config = dict(
    hidden_act='gelu',
    stem='single',
    optimizer='adamw',
)
Rows from block 11 of a small multi-label audio tagger, named by matrix and row number. Each number is 500 + 25 x the weight over its row's rms, rounded and kept within 0 to 999. All counts start at 0. Numbers have three digits each.
After each channel's rows are labels from the 100 clips, of 14976, where the channel reaches its highest value: "strongest on" is what is common among them; "loudest" is the band of the loudest frequency at the time of the peak. Only what is clearly more common there than usual is listed. The data: short read English sentences (LibriTTS-R). In brackets: how many of the 100.
# conv: pointwise conv (model.blocks.11.conv.weight, 128x128x1), inputs 0-127

conv.50:499493523534540504492508499458529457506479524511520462451525496486476483489498522495489493503510511491535487526505454541512485487489514513473489457568489478452522476515473495480465462514490507546504492495514478524473507479498488470467508478497488510492488493465530415464494507449530491491514510507501501470559483512454475524478477460479479516480479480499529470503462520531526494511502
strongest on: the word "will" (47); the word "would" (26); the word "be" (26)
loudest: 250 to 500 Hz (40)

conv.126:492502518523504492507498514503514471506507515508511432512510503495462492526457514528483486463490512491484548485493542476517493454494517459516493506500483506485502454477502522513502489495525538423521507483493486508519447521509519500516498523490496463524476543504502530503487504499517524500429518522501504531497528443511473460489505505527533505539532495494427472457522472489473458517475
strongest on: the word "i" (38); the word "only" (34); the word "know" (34)
loudest: 250 to 500 Hz (27)

conv.100:451494489462517518506507486488508460566504547511516513480529520503468465485506454521510496505513510516512510504526493488507467495453485438444526529504470540496517504461466498460479466514491545506527470471462504500530476521506484483492500545496516459512507469478503514531487470530562484475503496491472441495520552459506498495504516505527536510504483509496488479503516494477475477498495
strongest on: the word "that" (47); the word "i" (47); the word "was" (35)
loudest: 500 to 1000 Hz (28)

conv.82:466493498494496484483483524520471507452469532487499494499517541490476495455433483481474480479491468518494534492477504523443484475506455491452525523469524497448521481499525512482469484528498487447532502497507474493503524433499469507507508481464473477493508519506473501515505493478498503482507499508481523486534521522547492480518473439528515454498474470502451522471457475522501512494512
strongest on: the word "very" (39)
loudest: 250 to 500 Hz (33)

conv.117:376502513461512513495496489506426500507505467473494481493489531495511502493505482466502483502501508485455531514528507481492508513535510505494487473533543503466495467533513512494499497483524526479488474493505468487510499467524515479471524452499476460437509510477496497494522513484501489480508513539502492514495532540520475491474454512540519492523460527513469471498512517491486497453478
strongest on: the word "cried" (40); the word "quite" (25)
loudest: 250 to 500 Hz (30)

conv.119:496451477503510486524500504469492483471450510488477487531484443479512484496474475463489528541508481487515497522498507443523483549486479522502499491491509520511504452482556500508470534477503534513503486515527520497489461488517489492468476498461462484513503440521489490512519496509481502527431517508484468454519542508471464511506482556478498474472503465513520487486509538507514478555513
strongest on: the word "was" (36)
loudest: 250 to 500 Hz (38)

conv.81:506523469486505536500480526475480455507445541507479489488442519480534504538467473527503443441484467500532500503514528491500507507521506486521465471462507481503529482491592490492506483470491513502514501508506477523493496502493513503486476505509538447499425519502477512487498542502491534496500527476484510472462526517487503506515524464499520481486492464491464489477532496490527482508469
strongest on: the word "me" (29); the word "only" (25)
loudest: 250 to 500 Hz (30)

conv.65:500508485521488456510484486511484518499491532455519484512507518485479476495439465515476504465443487516551495501518497514488505515509504516434500509496505496517479448442552479475489475464515475492497489498477509498511479476521530526487498492508488517475477492505485506491477516456472429478469515521427474507454512517505492497429519481496520496468525505518477486491521492473479468506522
strongest on: the word "just" (34); the word "for" (27)
loudest: 250 to 500 Hz (40)

conv.63:518504505492474464517509455474520493498518535544506482503504476504487475453517522524512504480508479474543524503516502510538481502470477507476494513513512489449507498472516485523525477536487451509522497483521464457477510443504525500517518462454469475520473474500512499471444526496436467519501500500500498508524506524494489509501546480464483481488537483479433445487520475519527537483496
strongest on: the word "he" (36); the word "have" (34); the word "had" (28)
loudest: 250 to 500 Hz (27)

conv.95:508532481525516443513466511481493485515516478527481477487492492534490482476477528502485509506456556498440554514509470514507467484493472517540523457485467488502526469539487465528489518487456500519528491484500481503512543429430502471493524491476525466502513484456504502535494528475485477507508507513495493487525494513487482507515535472492484466461501482541503483498507529507546506491520
strongest on: the word "he" (30); the word "could" (28); the word "at" (26)
loudest: 250 to 500 Hz (27)

conv.0:502523492462498498491545505515498489462522501488497481511514506466517484532505479508472504541506472529488480508476490529466474521491510546522496490448490513455504487469527511503462432481459475491540488489508552502484500509456481486509454518518519505509504455503474521491480517493477466521463464479559517503523493505491512518507430514477478519431463494455484513511477507526519498508495
strongest on: the word "there" (88); the word "was" (61)
loudest: 250 to 500 Hz (34)

conv.4:498534481470507490501523470481510482510488497521498455467503497506507482472481527483523494490494530465506463425504490490512495521511477533482505439472506489511498458481487509414507545507538509463497456488535497513468525517484474482466534498546541492491505471441503494469501451499487537482493573495525500498507515495514522497532526517497517509529533512517477488493495487477513513517487
strongest on: the word "you" (56); the word "will" (30)
loudest: 250 to 500 Hz (47)

conv.7:470457492500504528497484525512532520510552503510509506487502462458497481474490464515512495497511502512514539441476476489520467498484491527522496494454493496507489470538537515544506503486478504499467504506482481515507488500476521529452469520444475512466481519497493478478475519427506507443493514518489457491501490471519471497556476477539508526542427487489526498511491481487510532505480
strongest on: the word "yes" (59); the word "oh" (30)
loudest: 500 to 1000 Hz (44)

conv.45:528518459501549518498525523518535521524521477514491491500520466497485502440486473509492512534552544489502517476503515512509511512493501494534482484524461524499489519511463503496459461506511528479486505434482544499501484537501468533521458489480457478468513498481472547517517510539458518477505454458517475566525485532504474500534479467524482508525496488495514490515479518480502531509516
strongest on: the word "was" (40); the word "head" (25)
loudest: 500 to 1000 Hz (25)

conv.84:497507519516539463503468462510503486504517482534500464500522500507441503483468495484496473503511538476517525497523478491486465495499491511506532522473514495469510487466473510524489503514505530496510475503511448479479511527472474504512494465500536465481477473513475535522514496520452469518496480535542535511566468507509511489490525421480519468487505447518504521461555495525531518450516
strongest on: the word "again" (26)
loudest: 250 to 500 Hz (27)

conv.90:495514456509526499508476518452545540499477518532478492484488501507506514485503478534445504441449495522484527460484456498508469544495520506516486444512513527497501469487524520528480474504489495463472449506530508525455421499524509447487462488483508523519481496463540533518501505493520516472520495510507511482493499530503467543487506507460474469512475480511493514498502500496518509512523
strongest on: the word "well" (36)
loudest: 500 to 1000 Hz (27)

conv.59:516524492510484485482454493465469517518477522518481515478539506513486491548509504499535478479496495489527489485512422512528461484523500449533495489457457510514481484485556537482502539537469541505502468534486483500486473493525489495479491523474504500552526505442469517478503498524482467502519529523459488498507490475513466493519494495488494503472474509473450469514495509481536510526557
strongest on: the word "was" (38); the word "a" (38); the word "it" (35); the word "of" (29)
loudest: 250 to 500 Hz (25)

conv.40:485501495479501501474517461500516511472490471515518527510478531529463492478443511498505532477487559450508509485521502479496480489461509527507474478482480506524517526515479480468505484524534473428505457491496503501449497507462451532527530520504483478503470518448519526481496507521471531509498537486481508489464486474541501501456502545488522540500459486487542478479499458509532498475514
strongest on: the word "said" (55); the word "she" (51)
loudest: 4000 to 8000 Hz (45)

conv.73:496499509531465457476497530480500440489437501505505466477489474463446450497516536485498528495470485478466546462508491506522503488511475525483461487480444477506512488524500477473537520461457504531495505510468455479527450517426519494522535515484495503499482494507510496528504514458493509516484527488527492495500517542495531497532500503509467490517502521482506493506528522467499500496543
strongest on: the word "much" (37)
loudest: 2000 to 4000 Hz (32)

conv.93:489486522523500520499468470533553486504487484468482504519523463519474498507434501491474493515488504465532493504477469509456469498472496500560567487517535546553535483470510529517479516478489540462493494480551480524446515510530491504508473498482495516525474522502488491514509493488509536511493468505526506469492487473478489510501501525550491484514509494446518508510520518471473462516454
strongest on: the word "now" (40); the word "then" (33)
loudest: 500 to 1000 Hz (27)

conv.118:467537482529513471450518488519472493509484513456496460495494521510537519454545527474486510515539448507521520443530508477473471513496516502497502493477479501521530507502511558514488463462497469481448487509494512510478506471507499522486506505517473470452437501490511517524506472486543525480492503517439534514529517492524502478493520497501514493479468501475501465457526495539484545510507
strongest on: the word "you" (36)
loudest: 250 to 500 Hz (31)

conv.87:484507513495504472511518413498466514491501466494466485509516491520498528472483516481495526472468483491497512490502457489498549505503495514491450515510500530506484484474501469482481493507539504530514491469514533504496445484468502486510422438472487484531467497497521510480466507493546485469495492503525465515467457520532500494451504509509550498481477484527475441511519501507485539502524
strongest on: the word "right" (27)
loudest: 250 to 500 Hz (33)

conv.57:514470447523503517488490469459492484454476524460504524483538514440515501478485499483512498498511507486460503429524491452479510490525534485481463526483465521473501470491521547482500506496490470525486501498533506492527535481526536493479463521479506506518473474472459507520551497527542477514513510510501468541514493501514522508479511516510472468448531515490478458513483504481507448502525
strongest on: the word "thought" (46); the word "up" (36)
loudest: 500 to 1000 Hz (48)

conv.12:464496471484514510477500525510490529464522522513539468517485507483477515531481498517472493426471506490492438487518483512486501472447515489483475545434499498439530496494547490465516501476494506481503522503440449478503494515484542505516486515526511518486514499516509510492485512515446525484507502529486462497509529528459472486503493447513518503499503478485519486497486463525439500493502
strongest on: the word "me" (39); the word "for" (29); the word "only" (25)
loudest: 250 to 500 Hz (29)

conv.48:474472541471485472499504459463485479489469523536512518491518513526525479436466551501486496458535494490509493464473487465503438466524498520492537475491478452482476511524524476457504506483486513470468506480485505522519467500516487483525489489453491491526474471513496504466473521464471470516485516447505507454496481508461503500490465498509533532514507508450511473512520506503514508476453
strongest on: the word "i" (41); the word "don't" (38)
loudest: 250 to 500 Hz (38)

conv.21:436528528500479496431555486540499496475477548521510501489490499492536504513495505486478443469466499514521503511536545506527476489514494496521483468477527521450491512483519481497497490484462501538496505515457504514473466455489526566499503511521508524507517515472494474504536495537501522539533513513466474496467503517499448505469482486485506495518524441539499501503520492491508512516524
strongest on: the word "is" (28); the word "this" (25)
loudest: 250 to 500 Hz (35)