python train.py --dataset="short read English sentences (LibriTTS-R)" --train_examples=26041 --hop_length=160 --norm="batchnorm" --activation="gelu" --stem="single" --optimizer="adamw" --lr=0.0015 --beta2=0.98 --gradient_noise=0.3 --steps=20600
Rows from block 9, named by matrix and row number. Each number is 128 + 32 x the weight over the matrix's rms, rounded and kept within 0 to 255. All counts start at 0. Numbers have three digits each.
# conv: pointwise conv (model.blocks.9.conv.weight, 128x128x1), inputs 64-127
conv.0:106154151119084135150133061127108140157019113067145148157163158132149120159135131154085165088150123095134150158085070166190131175117107126138153119115072103124083101154165161110126094121143173
conv.2:072084131145140147135118106103083108130134090182110124107114072156118145068167090108153148103133141109155107057100041165109178130119143147068140163156066157138115138119056078140130142041075099
conv.3:118117115129103102142138093117148050088079124108119109111103134102157040140105098166176157149070151117118127132148082129147189109116177123123138087089059112171104076032165086140111120110177102
conv.5:103099138170100096154149174100135127053166191110129040125136164174114038111113139051115137129116169187140144129109164076110143142078126127122130098122106134167159143120136146162118141167156055
conv.6:063076144069158184149102135082145126114143056171155146151107101100141093151111120134051114097114110106157105113102144114065088051132120134104165117149134126128111154105142148107096140117116127
conv.8:079159165111166152137139182077081091182100135136113129115077136158153030096117118119186145112129184128047147114141115148142146169079129119060086117108124064123119136110121140107089177135090126
conv.9:111175101123117137133132142161120156130143109202094104140135091099131156126152165097151119118135133148116172126093148137152134137154157108092126134144088091146127152142164109133082148113133107
conv.10:134123150165109121200137128149159067108126129160123129142096103159067120172146122159074198074113193077149106131126124079116151125089154157138085124149082133128123104180105135157169110129144129
conv.12:110132131043162146158107083128089082170150094155136137163084098169149144160135134117077113063089116130132133079120097091088122075092118095127110139184123159175148131106197132175100189154102146
conv.14:126087126127118081176119139123111083155061155123142103151207167152152142126161131169135175135105153080123098094150128210148112123149107144122103093167097134161143145152114125102069106109055065
conv.15:117127085054111108160111161134124139118118116148143175115083113068128145126184081098138036113177137164129139073142126117114146099122115131125158097026139111146111113133120125123130151165148122
conv.16:146156101108113085132084145178124103140136152138082140110109112160128150087125160139102058125128125082102173165143163054155098118139100114138065135123123167170104150127081130199128105146134109
conv.17:100139065118094107095106097148053123127110131130116113131111109142092132091100178097107131103128138080065120099083067116138127106071091133139183065128121097149115126164094107108092161095086154
conv.19:086131101086141113100181103144156098151058138064089098122132097134164134123142038101132147098065124128140131092080136063090098192075104162115111124098109066109046102163069060149079118132174141
conv.21:134086154110121075135161126142109106112173114075133129122119099115113141112129132129083146137108099022148124180110091123132111130129153255126139133113134105135109165166082085169141103148132148
conv.22:149147137116099162111112164124189134114116122166124168100140149146115158104134118131158141064123089111118099120071111091130110076176149100102123113193139136130143166136135067161100116150121074
conv.23:101123112094171104105070131067067091074168155174040086150138092104158154125093150113083102086132098143148131106171057127129208102183143109133131135082112171119112087122117101167110132107074120
conv.24:088134096137138124122161164144126078122133135123100125165083221050146131155177083163073137122122117126149174142108125079148155151084099091098111089109147181186131106079168107135125117087162101
conv.25:169085137154074144109108065172136137117129118135111087136135117102103132140135155146098083131147099155105115079139124160179125107124121117078107158129166119124141103157082132173125169151098056
conv.26:135116105130135126145095067146082083118122142144104146145111122117142133133070124197135160132076132124150113120147126137137138086100125133088096111173122195107178069107151085125091143196108170
conv.27:119136140040142174105102115116168135064123146167130073132160044079103078145148133085093091135112155126134094164105164067164129107143134094153146186165114102129113114104134105091121085061167151
conv.28:089079135114128068142111129039141131060123145151058149131083177138155103124090164078086133119115175130099137118135108120168145135101171181090161039102089154071100127100145134171045137123154137
conv.29:046138125178123130090172090189115118082095136139171119170104131081112164129164090141159119115198166169098146107110115141098128134130136123117164108097137106130099137149170108127142046148157096
conv.30:144143090150123083139083116104140143144078129054116139119166153196127168165109081146151119117114130095158122091145117175127130126138106155077145101113110128132091100115107109165109101147125123
conv.31:112095129135091116204094110067177166130136119128087090156108095155101111074069116155146065121100193116141077076154093118105108090104135135075114124118131124112101125078121078124169172092097138
conv.32:135117159147114171136120092132108077105116123129105025134125131135139146121123100106120088117105167161130177095166117101081119096136152081127094082125056109132089130107159105147127156098127160
conv.33:161118158089121138150140137145098159130083111081135131102145165056128168106123114126080113134123122160154159104130158072129162141108104119179097123141106123110154126140093091116096043142135129
conv.34:125132122100184161159097130141117140140150119086134091106130154119130137154130066117098122085128127133144158090141176147115085130134143119131131043090172154146010085134190114151026128152062127
conv.35:147108124193068102073108130115096127106122143157132122139119154154155152149195118104147078131146133191118144126139102169124108150130085113062148146148115102131099111153095115160113143144094100
conv.36:185070114118103126105142119116071078108139054124140134121076120119119129126142110132129202133164126108112151122102091091162087110112154115100112135107097083134136158167104128104074172151139123
conv.37:082127127105132070142070138090124123140136158017164113080158168109108102124165159059088094173106143137136187150119108060140138130154072094161175128091173170139074093135132157124096090097139168
conv.38:099129156137128104092098091071092168103155130180114099130110127138131152094107136116123174140055120097088156097128098086087168152110091134108136093104116109099142137149116104137109155146138135
conv.41:080134163129109127119043095134134100090139098123105114134115125085122107084136068029118158150139188094148159172147160084125090130163122067114091184142124112137103110130082120150105124067121100
conv.42:100177132103152176185114132115115123125099110141110068148081155116164117104178140096147111109120140058085183127113149126091141139096090075110107132128112095090134133088124130109092179086107115
conv.43:133140115170140130139114105147133111174157107136090084122130062082066154132169132151153126079146053135101151116097164142096088137139151059102096163182113155173105103105144114096109064085107101
conv.44:112186105155165113151127122113096178117146137105096125141080094125108163157150137162141126135151123081148128097138135091154141135141146138038161093140158113118153156150084117122141110119106105
conv.45:124077051119077152125128146121126089162143144130080134156072102154153143075110163118114028076078148093087128193106078144136112101110071131163093089172126128168118165139131103152143158097139072
conv.49:176120097069133099148068122099060119072122141082090113085210080101150124130133087104122180181072128128124141115148119148107090154108104117112072129119120101158103131053162108165093126145109165
conv.51:139150132139117154145106109119120151142086085150134140154118082144131170165178065113158149162115098088132070170086119178096091130105093137155161115157121200169092184179210085129101114159132172
conv.52:119135128141125133131133091108161116179180120102157075176160181076138139129178115119126082080092201162155094110169132126114138145137060109145058066156123084130134083128134116087105117088089125
conv.54:141124095119153139079123104077096055086072097120093079159030117143093163093187170158074134104118175121116126182173084149135156116089160147125084117170051109102129122104096129081125115123099070
conv.55:154127112146064099146122121085126143165119146099095146116177063147116137091088130150096095099132117109161103152018138134162113177141081100150111109167116137093127160097053073170078146154112094
conv.56:148118061152095113129078098054160131141065152140145114159097105106135157068151133105123096186071150112120146090088123122137086099088144136073155112113164149080111173101132151122064139156044125
conv.59:090098116139105104096154150087089083025114166092115159152158147160120052113153166121082157120153161111135084139150143085165139162090117185081151124122113158137093097143160122144136102111130108
conv.62:153098128143097156086106108140077124140142134126074141057074119147117122124113142160124155124127176118122140121109123134135110116145109132081098102127120128136171065130073143095144158084034122
conv.65:119104142137113136149112126121121127117133112092096151124125139148095081145120153147029142102115102156110140117120051085135177105135135097088146087175154129142141167031166073164078130080155130
conv.66:119097139127128172120141107130076114086137110127130108120087187109115120186144151108108142123156169096110131110143095123153151134090153188088122116153134133110124095170157108158102182130038076
conv.67:088105088159122089156118127134117158145162106130091110172139152150099058094096105123106151111128082149111102142131123076026169151128093139165161124121151144177081055102145169128108107121108113
conv.68:144078095109087132129109128156122080139141114143105131114108077113104146049105145136111099140128130131102154193041140143157037141132166160135122108221059110094149086147133112105122098125114094
conv.69:089143168107102137160051148139076147136097126163102125099109087154097139134173154117109142165120170114152085130154124103092136132128164138131105152148068115166100092124156163138125081111110137
conv.70:088128119129122134120115167103122118102133165143131095110083112062100136060047070148056104096111125175109089102116159133167135131103137142119115138124127137107145109108092108104087077145086143
conv.72:069148044137144117148120136080113156103150037219109127109149056082120131061141121118077161110157135146086127145125140108132108118098152135130114070132121084067118080129131166113108100086089100
conv.75:017119103130159163158133124109116124097120075137119078149117106152107167106110085072131129051151164124133166143164149121152088130133171141103122122092112140136123124154093062124103135117154138
conv.76:113146132093101151134083114154117137125129111120160097073101074059132129082110101124110139132133134060148115129105127055125167096064117189158151121027068142132136121137084117163101103141124085
conv.79:116139187112127114098156118087158101119094197102106064122101137148180127146118077041100125108090086143126111145132135079107146155146114138164149144107152130079119177158139146133106150177149155
conv.80:094137101160084106113151116124112104130079146130082139035145132078087122082097054140110182131162161150043135119131172069114100151127078130115072056031114114092146148136097104151101098124143152
conv.81:134133137115161150080113143104107072153130136156129128063192133127143092137156067096131107127173109144164140125065146149116169124133123095138117142096124110072118080067088072110103156092081125
conv.82:128154158139166164137115124079129059172093152141126129117160117114180121148074149110137076120113122158192070128134112181147152147092157155107142117096087099103093157181086036069117151086127077
conv.83:154205092140129150191135148161148165151113120130044140138075095130101117081097104124119112129117218079105123061071119147157063142116101146129128150144091144121094073150116144147089127178094083
conv.85:121121175059167133160157148044119115063102119110142072122149107183121174135133130117114139121062138153133145138159138124075095121143170140142110096129105103114123103102152150103142075123037195
conv.86:108079145125085100122161101072111103133135145045108134133140093138066171008110148134078152076127112155111115145132012121158177139131153171152182151097105073139101122188155109102158096132146105
conv.92:130143134114183123136096119132073120144141147116160062060110148144155171103139146129147143134121158121134182138103081097139087125061099123092153150137097056219135154160173124129100128134047176
conv.93:134128116097103042211109153117140144143110091116129132110103104089099102105170135153103127135108119087147115144129118196152108143147131177120126049131102138066108126187086107150088163149148110
conv.97:098150079110079088117114126109082150154142158038092144144091176141139129057120096088083170126101128081144164122149129115110145095102108106111126142150112126128149099194134108132102107118131138
conv.98:108121140096106128129123131091176128179108084148112149196104107106055093122077111119079144135137125131086113087176120080064164150154113110105142081180183116116120085056139141172089164123080153
conv.100:121137147170147108149031123149086128140154140130146022118066104084148122124154092113108086137126172101130136138126127172148123164059146128049115077076065045127138079148150131147079105075099173
conv.101:103072129125157100093098152134085143137101150152168132125127083145066132149116134110163063121151077120178107185036108080143120090143174067098132098129100086127072106107174154117108167044173126
conv.102:123096100054137052108123136135148164115113124119138136155127104152141186103148141055095192128122165124125148171142106157145122091066182135136083093132065155102078179107101167135141107111180097
conv.103:124104145144151086098128086139119089151151142128156099139157130143125137057101060129109161078109158159065059083088118103162103158078171161083089152084096109110012058080161153116066082146121150
conv.104:129131159098139161098053114152115110150107185118122115141098111179121110115122191142132085154068081112136091122071142100121063104120111086131132125147106143186182126119129185159157099129131105
conv.105:160122109078146061134148134078116118150136139153127130141166124125073133103123177081128127143149101059133078112163092115141139162137119177030132114104127111134139096153130135167039178128111133
conv.106:075173123149082129105116083121052118109124140104142137143126105117143114148072026138142173127129077082124116073093043103094109018163151142119132153132099144151127137151140116118092122120140098
conv.108:061061136165133103138098156061059142100149147164124138105142110143109040108082116102094158225144097080111086150098033149105151142094123172101149137141052157115117137114155096170118128119128138
conv.109:117156070189045159109126139118146163122171125119129097103088137114065153079082127143103092112109154092114096155127153172094069105079113077075112188161054104129109107137143151143125147101118164
conv.110:116152119104094107149157102162104106155131123087185128076198181106126115089071160159150155130115139074137152110183127142088169070085151127120122118098120121163137174126101150125123112076121111
conv.111:132120121146110172123120063101126134156155053131067155127087093055110094105071081105085135080164147086126147103104091161168102137134069174109089106101059090109107086126147142140133090069020141
conv.112:069097145126139096155128083070095132102110115068109129133139152158158114114107138116088138111142131103141131159086124093121160135152100103146146127039067116136066073117109149125128089106105074
conv.113:142138175114153120083095107119129134075106158142086150049119166146084151148132068131110146116158185159128157087138134066158067095084129154039115079145088096084129113103160078080113148133095049
conv.114:133178146120108142141167080135100148119154138103070114180141122179151154142138152086083118086121103128118185135078107114123054180062195143097092145084141105130141131165154113141124160155087151
conv.118:116157072099144077095097157105046110086158149087072108041118126123167125051094097133086105120168117124089152157141104131176105160112165130111110090159152116108081113092184135130069124062148145
conv.121:146143125153123128110117098174127040103124071068133141142068140116097036133113126153077097135143128127111170110150094117150101132099163114130121084177138132134156031080124105154113142092060011
conv.122:114132115188103116092060115106098140062161162069152138134121137091136053137128107097125102133145109104099108144152088142136077169053126120091141100139133123123069118049146148164057126153097090
conv.123:127144094185076134123113066086122129109162150084105068130150106133129119081150102090103131146133112131123117156142100149113116174128141118153133174217167073133075154144095127138084158097135069
conv.126:170120120112057128089133160104149128170126134153105104061137118126102083095066131097094127076128141100108107099141164115127162151095136116079131105107123099093130184142109010138067165208145110
conv.127:143145143101108149136137138151171145126065071133121117080107100131121115144050055140128141141148084094144091175084138094078113089129129174137174139055150104081102119132130066109106104182113141