Rows from block 8 of a small multi-label audio tagger, named by matrix and row number. Each number is 500 + 25 x the weight over its row's rms, rounded and kept within 0 to 999. All counts start at 0. Numbers have three digits each. After the name is the row's rms in percent of the matrix's.
After each channel's rows are labels from the 100 clips, of 14976, where the channel reaches its highest value: "top examples" is what is common among them; "loudest band" is the band of the loudest frequency at the time of the peak. Only what is clearly more common there than usual is listed. The data: short read English sentences (LibriTTS-R).
# conv: width-3 conv, dilation 2 (model.blocks.8.conv.weight, 128x128x3, each kernel summed), inputs 0-127

conv.25 102:476451501533491480527477499422479484505499488527483473502460506545515505489504490528477518488498521523489453498500494494519495499479503505505482510464541504519462502512553489539517525532496473453519530549487506532497464481503511461490547507482519479492570506512520501519520474487465505491488513528532498513513566495487499491530493480533517501526473527530472506477526491451494450489519
top examples: the word "dear"
loudest band: 250 to 500 Hz

conv.7 103:503493520489463544498464522503538515510499451470541512547517576530484510521520493434508502531486509543497478523473484489513547496480495576495506493549516537492513502483477522526522502528528524556500540522509502519496525489476511499507491532501445520519513530498516522462513467512525458487479491496488492467485514527476516487489474491501487506469514463484493522472480490479496499513497
top examples: the word "of"; the word "it"
loudest band: 250 to 500 Hz

conv.31 099:483478516487496485496518488499529477567480549461487483500479516490518526485558512477482516520463549441486510484470447465520494506475464456483504479476531486482491507518508502526478463510516506499497506520503511556497501499494506491515513480502551522458478517476474495517474499482495534463432464476466453508485543444494501541502481509497500480484501459514495488483496478487488485516481
top examples: the word "no"
loudest band: 250 to 500 Hz

conv.116 092:497496510482467437510485449523538512459515480517469487457528473538520498468499497502486530467493535452460510465510538497498487519503479457500483501508497486472500513490501533479489517505528477497490512515435517492481532461503504466479519514492540491532510461486474569505512499469489464454515492520543497517493481469467528500516470518492508510504467510465483501504439487484460510509510
top examples: the word "i"
loudest band: 250 to 500 Hz

conv.30 099:509501505509488496475465472502501463504487472499518510466480511539514487475533473487512535526462518526506475487492473481494502521464533473504530494505488558458507449526504483485520479521507496485467555489492528489545483477513470483533472506499506497505522498488494466477516467520435523477449494502454516499482551474535446459502494494521487474502522517458484471565487520495497486481524
top examples: the word "be"
loudest band: 250 to 500 Hz

conv.120 108:506522473509514486521541500459456490503507500535502495487511488539497501502490543476524534503495478496512477497498497516517487524498482506505528510524483539451468508478483490438498486521499464506443494463533513501545473513488455513491475526510532467536486466498524518516482530517475459506490527494522501544488513451516457499523511485537504493523459498462541522519461520561468449517501
top examples: the word "your"
loudest band: 250 to 500 Hz

conv.71 108:506511488477444498493523515501517454497498476467518507563477511474520487491494524473494520470461512498472457490485506489445518436521497492490470513508462494494488482463467498471512486497484518508500543501519510503495538519536494481507466521480520509498537486505520490456480479511475549508507531507510518505509531535459494531502500462494439527507506501515423458499474535496495491461538
top examples: the word "nothing"
loudest band: 250 to 500 Hz

conv.63 092:459511430523502523478530504423547514516502498476480507509438480502501495454484497490474485518498485468506496518504494499528545454476487513496494516490512442469460552529514499513527496491511478501483486496492498520465488531535506525500492512504506496511503493563482490533528527496544452453505507475522470529514504506507514472506490502437534524518481498514469484493489524471497487499474
top examples: the word "well"
loudest band: 500 to 1000 Hz

conv.34 097:479454491504493507468479481473473487503518504510493499487480523468525519483529495445486563556515516502494470509499474468512482427480495502462505474493522478502530505512481536497484482509494491509528531502523493454428514524531525508526504534523489527512523457429480494517492500533490526510466534503554482474508506500497539531514507469522503490463530473492489528500474509470499524510495
top examples: the word "very"
loudest band: 250 to 500 Hz

conv.102 101:509533512527542506484485547472475496516448498478521533510486480484462521536505472488499526498499490482499430529511488506523487459550486539499495505463496453499498471530513485438472458526510489489561483459522482511492505488471497539516506453483526513501520488498528467523559483494465527518485485490484509458499526450502514520529504512526489502505506507511472511466491480504460502500523
top examples: the word "from"; the word "for"
loudest band: 250 to 500 Hz

conv.32 106:477499478500495480491541486453456490474470511482535529499467502500460464472477482476477519471548482497485518497527521512457481545505471488478523488507497526480513505495502470458465517481517461461539543514473524489527542508526494523489472527517503502526510483465503538506530491486457536550519480480502505518523487470451507480491487503494506478484502486507451480549463465448516508525498
top examples: the word "nothing"
loudest band: 250 to 500 Hz

conv.20 104:494464504486445523515502472525512514519486490505529527526493511496531512516509528527479481499477490508486485542508511502500462535512493494493500487483521486512485467479453451512492541498498462540563484542503474458502525503466485478536537461504533510498496542497479511472535533487494539452509514464503474514497558507485506510509499478501510504483454476536458472485488515419483491477499
top examples: the word "take"
loudest band: 250 to 500 Hz

conv.17 101:488492492520507540467468509494501480513461507468507511498499468498509517522509493532521415519486501478522475464502504517483529455521477527508466507544529517491542512498531529496508484537485488542495509484432516473483514448491483469489481480508486512471532498526542477495523482529483484444502511450530509479513499523530509522499496467514456521491457487519551484494491473474543490495514
top examples: the word "of"; the word "all"
loudest band: 500 to 1000 Hz

conv.115 096:501519519498470498486525515525468493488474496505514489532522471523486454529480512453535519530491496499464488442519453530495486520498517507501487482474499526497478480560476460480488485481514516479525478517522494505533500464483496493472511504521527539520531470521488493496466520530520486450492481490453528526428526497514517439514500483513490499533528487472518469530491434498492478536518
top examples: the word "yes"
loudest band: 500 to 1000 Hz

conv.45 115:472505502509517477539521515507505487471513531519533441466482509499457493499511536510506511466508483462503537481451500500535530518528482499499507508473458571487538538533501490440507506503498519458457532518512542532516509461495550494522459466484507462501496508524504496525512496502505520522464468522479496514503491517502519479471532536500503468547532519528512491483538495500522512486536
top examples: the word "to"; the word "be"
loudest band: 250 to 500 Hz

conv.58 090:516505484483508463478529523460517507517517495472500488523488492510536483486500498545448512472496541453473520479470485493515499536503487468460478457520485503502477506477470450524490484522467469507535504518488523505540508483479501511489462482532495506494470505496465472519522552501489533448488519470475514550521525525480523478474494507505541481497459527549425506484469500506511466485512
top examples: the word "too"; the word "two"
loudest band: 250 to 500 Hz

conv.88 097:496487524492519499497510496496532461531491492501531471472468490514491470456475502433468510486492513516510502540474488505518549499448478533494474433471499495491456510486488491510495526496479513486458490494468535455498515453528524510479538533508538502526525477506494510440516476513493519504509507523512502529496537513500515523513467471496503508536553507496531533489431491481491467530496
top examples: the word "it"
loudest band: 500 to 1000 Hz; 250 to 500 Hz

conv.12 103:445475489500459528477445482494546480484435495461498497474478512543507487512468481543454497541500470543469491505495511495517493505490484489525500534519513498497498485505495513472469521484512484531512514534464520478497398484472551476497495529435491516509497514506476488499512493497521478507545486482526485504463520476485521515490474516485511508488483486532508515483486513508532499510459
top examples: the word "well"
loudest band: 500 to 1000 Hz

conv.76 098:456505502519522441472488502509520534493494485503478484521473474493519504499493473494460511467476489453506462483469515536524523478509533501510510516514477513514502496475511508487478455577523493497489477473479520487534483513465442484548510453498465459491453498502489519494535519530493496456486485508488513532506508500513519547530466500457494499493554550518487524528500462489479524482500
top examples: the word "was"
loudest band: 4000 to 8000 Hz

conv.87 113:521492531516499520523497495521506502521519504490470523484504531484511500481510451499495546531488545503481476447496488522488479448516472475529497554510504513461510542531515496495538456471515511520454487496495507501480443498486496500508488555538436514453517466525509538487506532506474485510522504505498476419541452502528521500491484505524525491487493507505496498501471480507502453508492
top examples: the word "but"
loudest band: 500 to 1000 Hz

conv.74 104:502512505521498484462497527518488505501494506504510515520501460496512480473494496496481537519494522496532458558471481521556478491537473552508485489510479513486488501481509495471493449496501515503525519464497531488502502517525486515506465461482514497485482494517488474507531501491486524476457505481486461449486532452507548494486552425483473485563514448531474482536472509501472499474535
top examples: the word "be"; the word "to"
loudest band: 250 to 500 Hz

conv.22 096:514534496479462492487516504476515478491423495483522517494493448528511475461522484523485488483492530488476525491529531516538497511503502494504506500513479441459472512499458477478514508515487482506555484468474491467502510529487529497456526502483472491485434520501493493504473547500538446498528463498505507432504516482502435491491503491459529452493506503526491486494493524477496496503516
top examples: the word "cried"
loudest band: 500 to 1000 Hz

conv.9 094:514489499476509513508537513478416492470510459487475451519517500507522481455517478459540489535536504483507495460482515485508481502534501519525512508503509505501460552497506437507509533529487457446473514494482520504481468496492516520511507517493483500435469506461515520514511502498473493493497490527496513454452502496498480484517502520480527492470470524486436499509509476503510441486483
top examples: the word "must"; the word "me"
loudest band: 4000 to 8000 Hz

conv.23 101:483514493538519488457510539487482525524520523507501493528498532450528452516477512500511508514511491455512465522530548503437489493507512527476503425481471477454489498495532524520493465524495519448528477490481516503482497475519491484445498491533482497481496518500482539519514480477514472530507509445512491453472489460484473504494539483490489529509534464506501509493486484450517476480487
top examples: the word "for"
loudest band: 500 to 1000 Hz; 250 to 500 Hz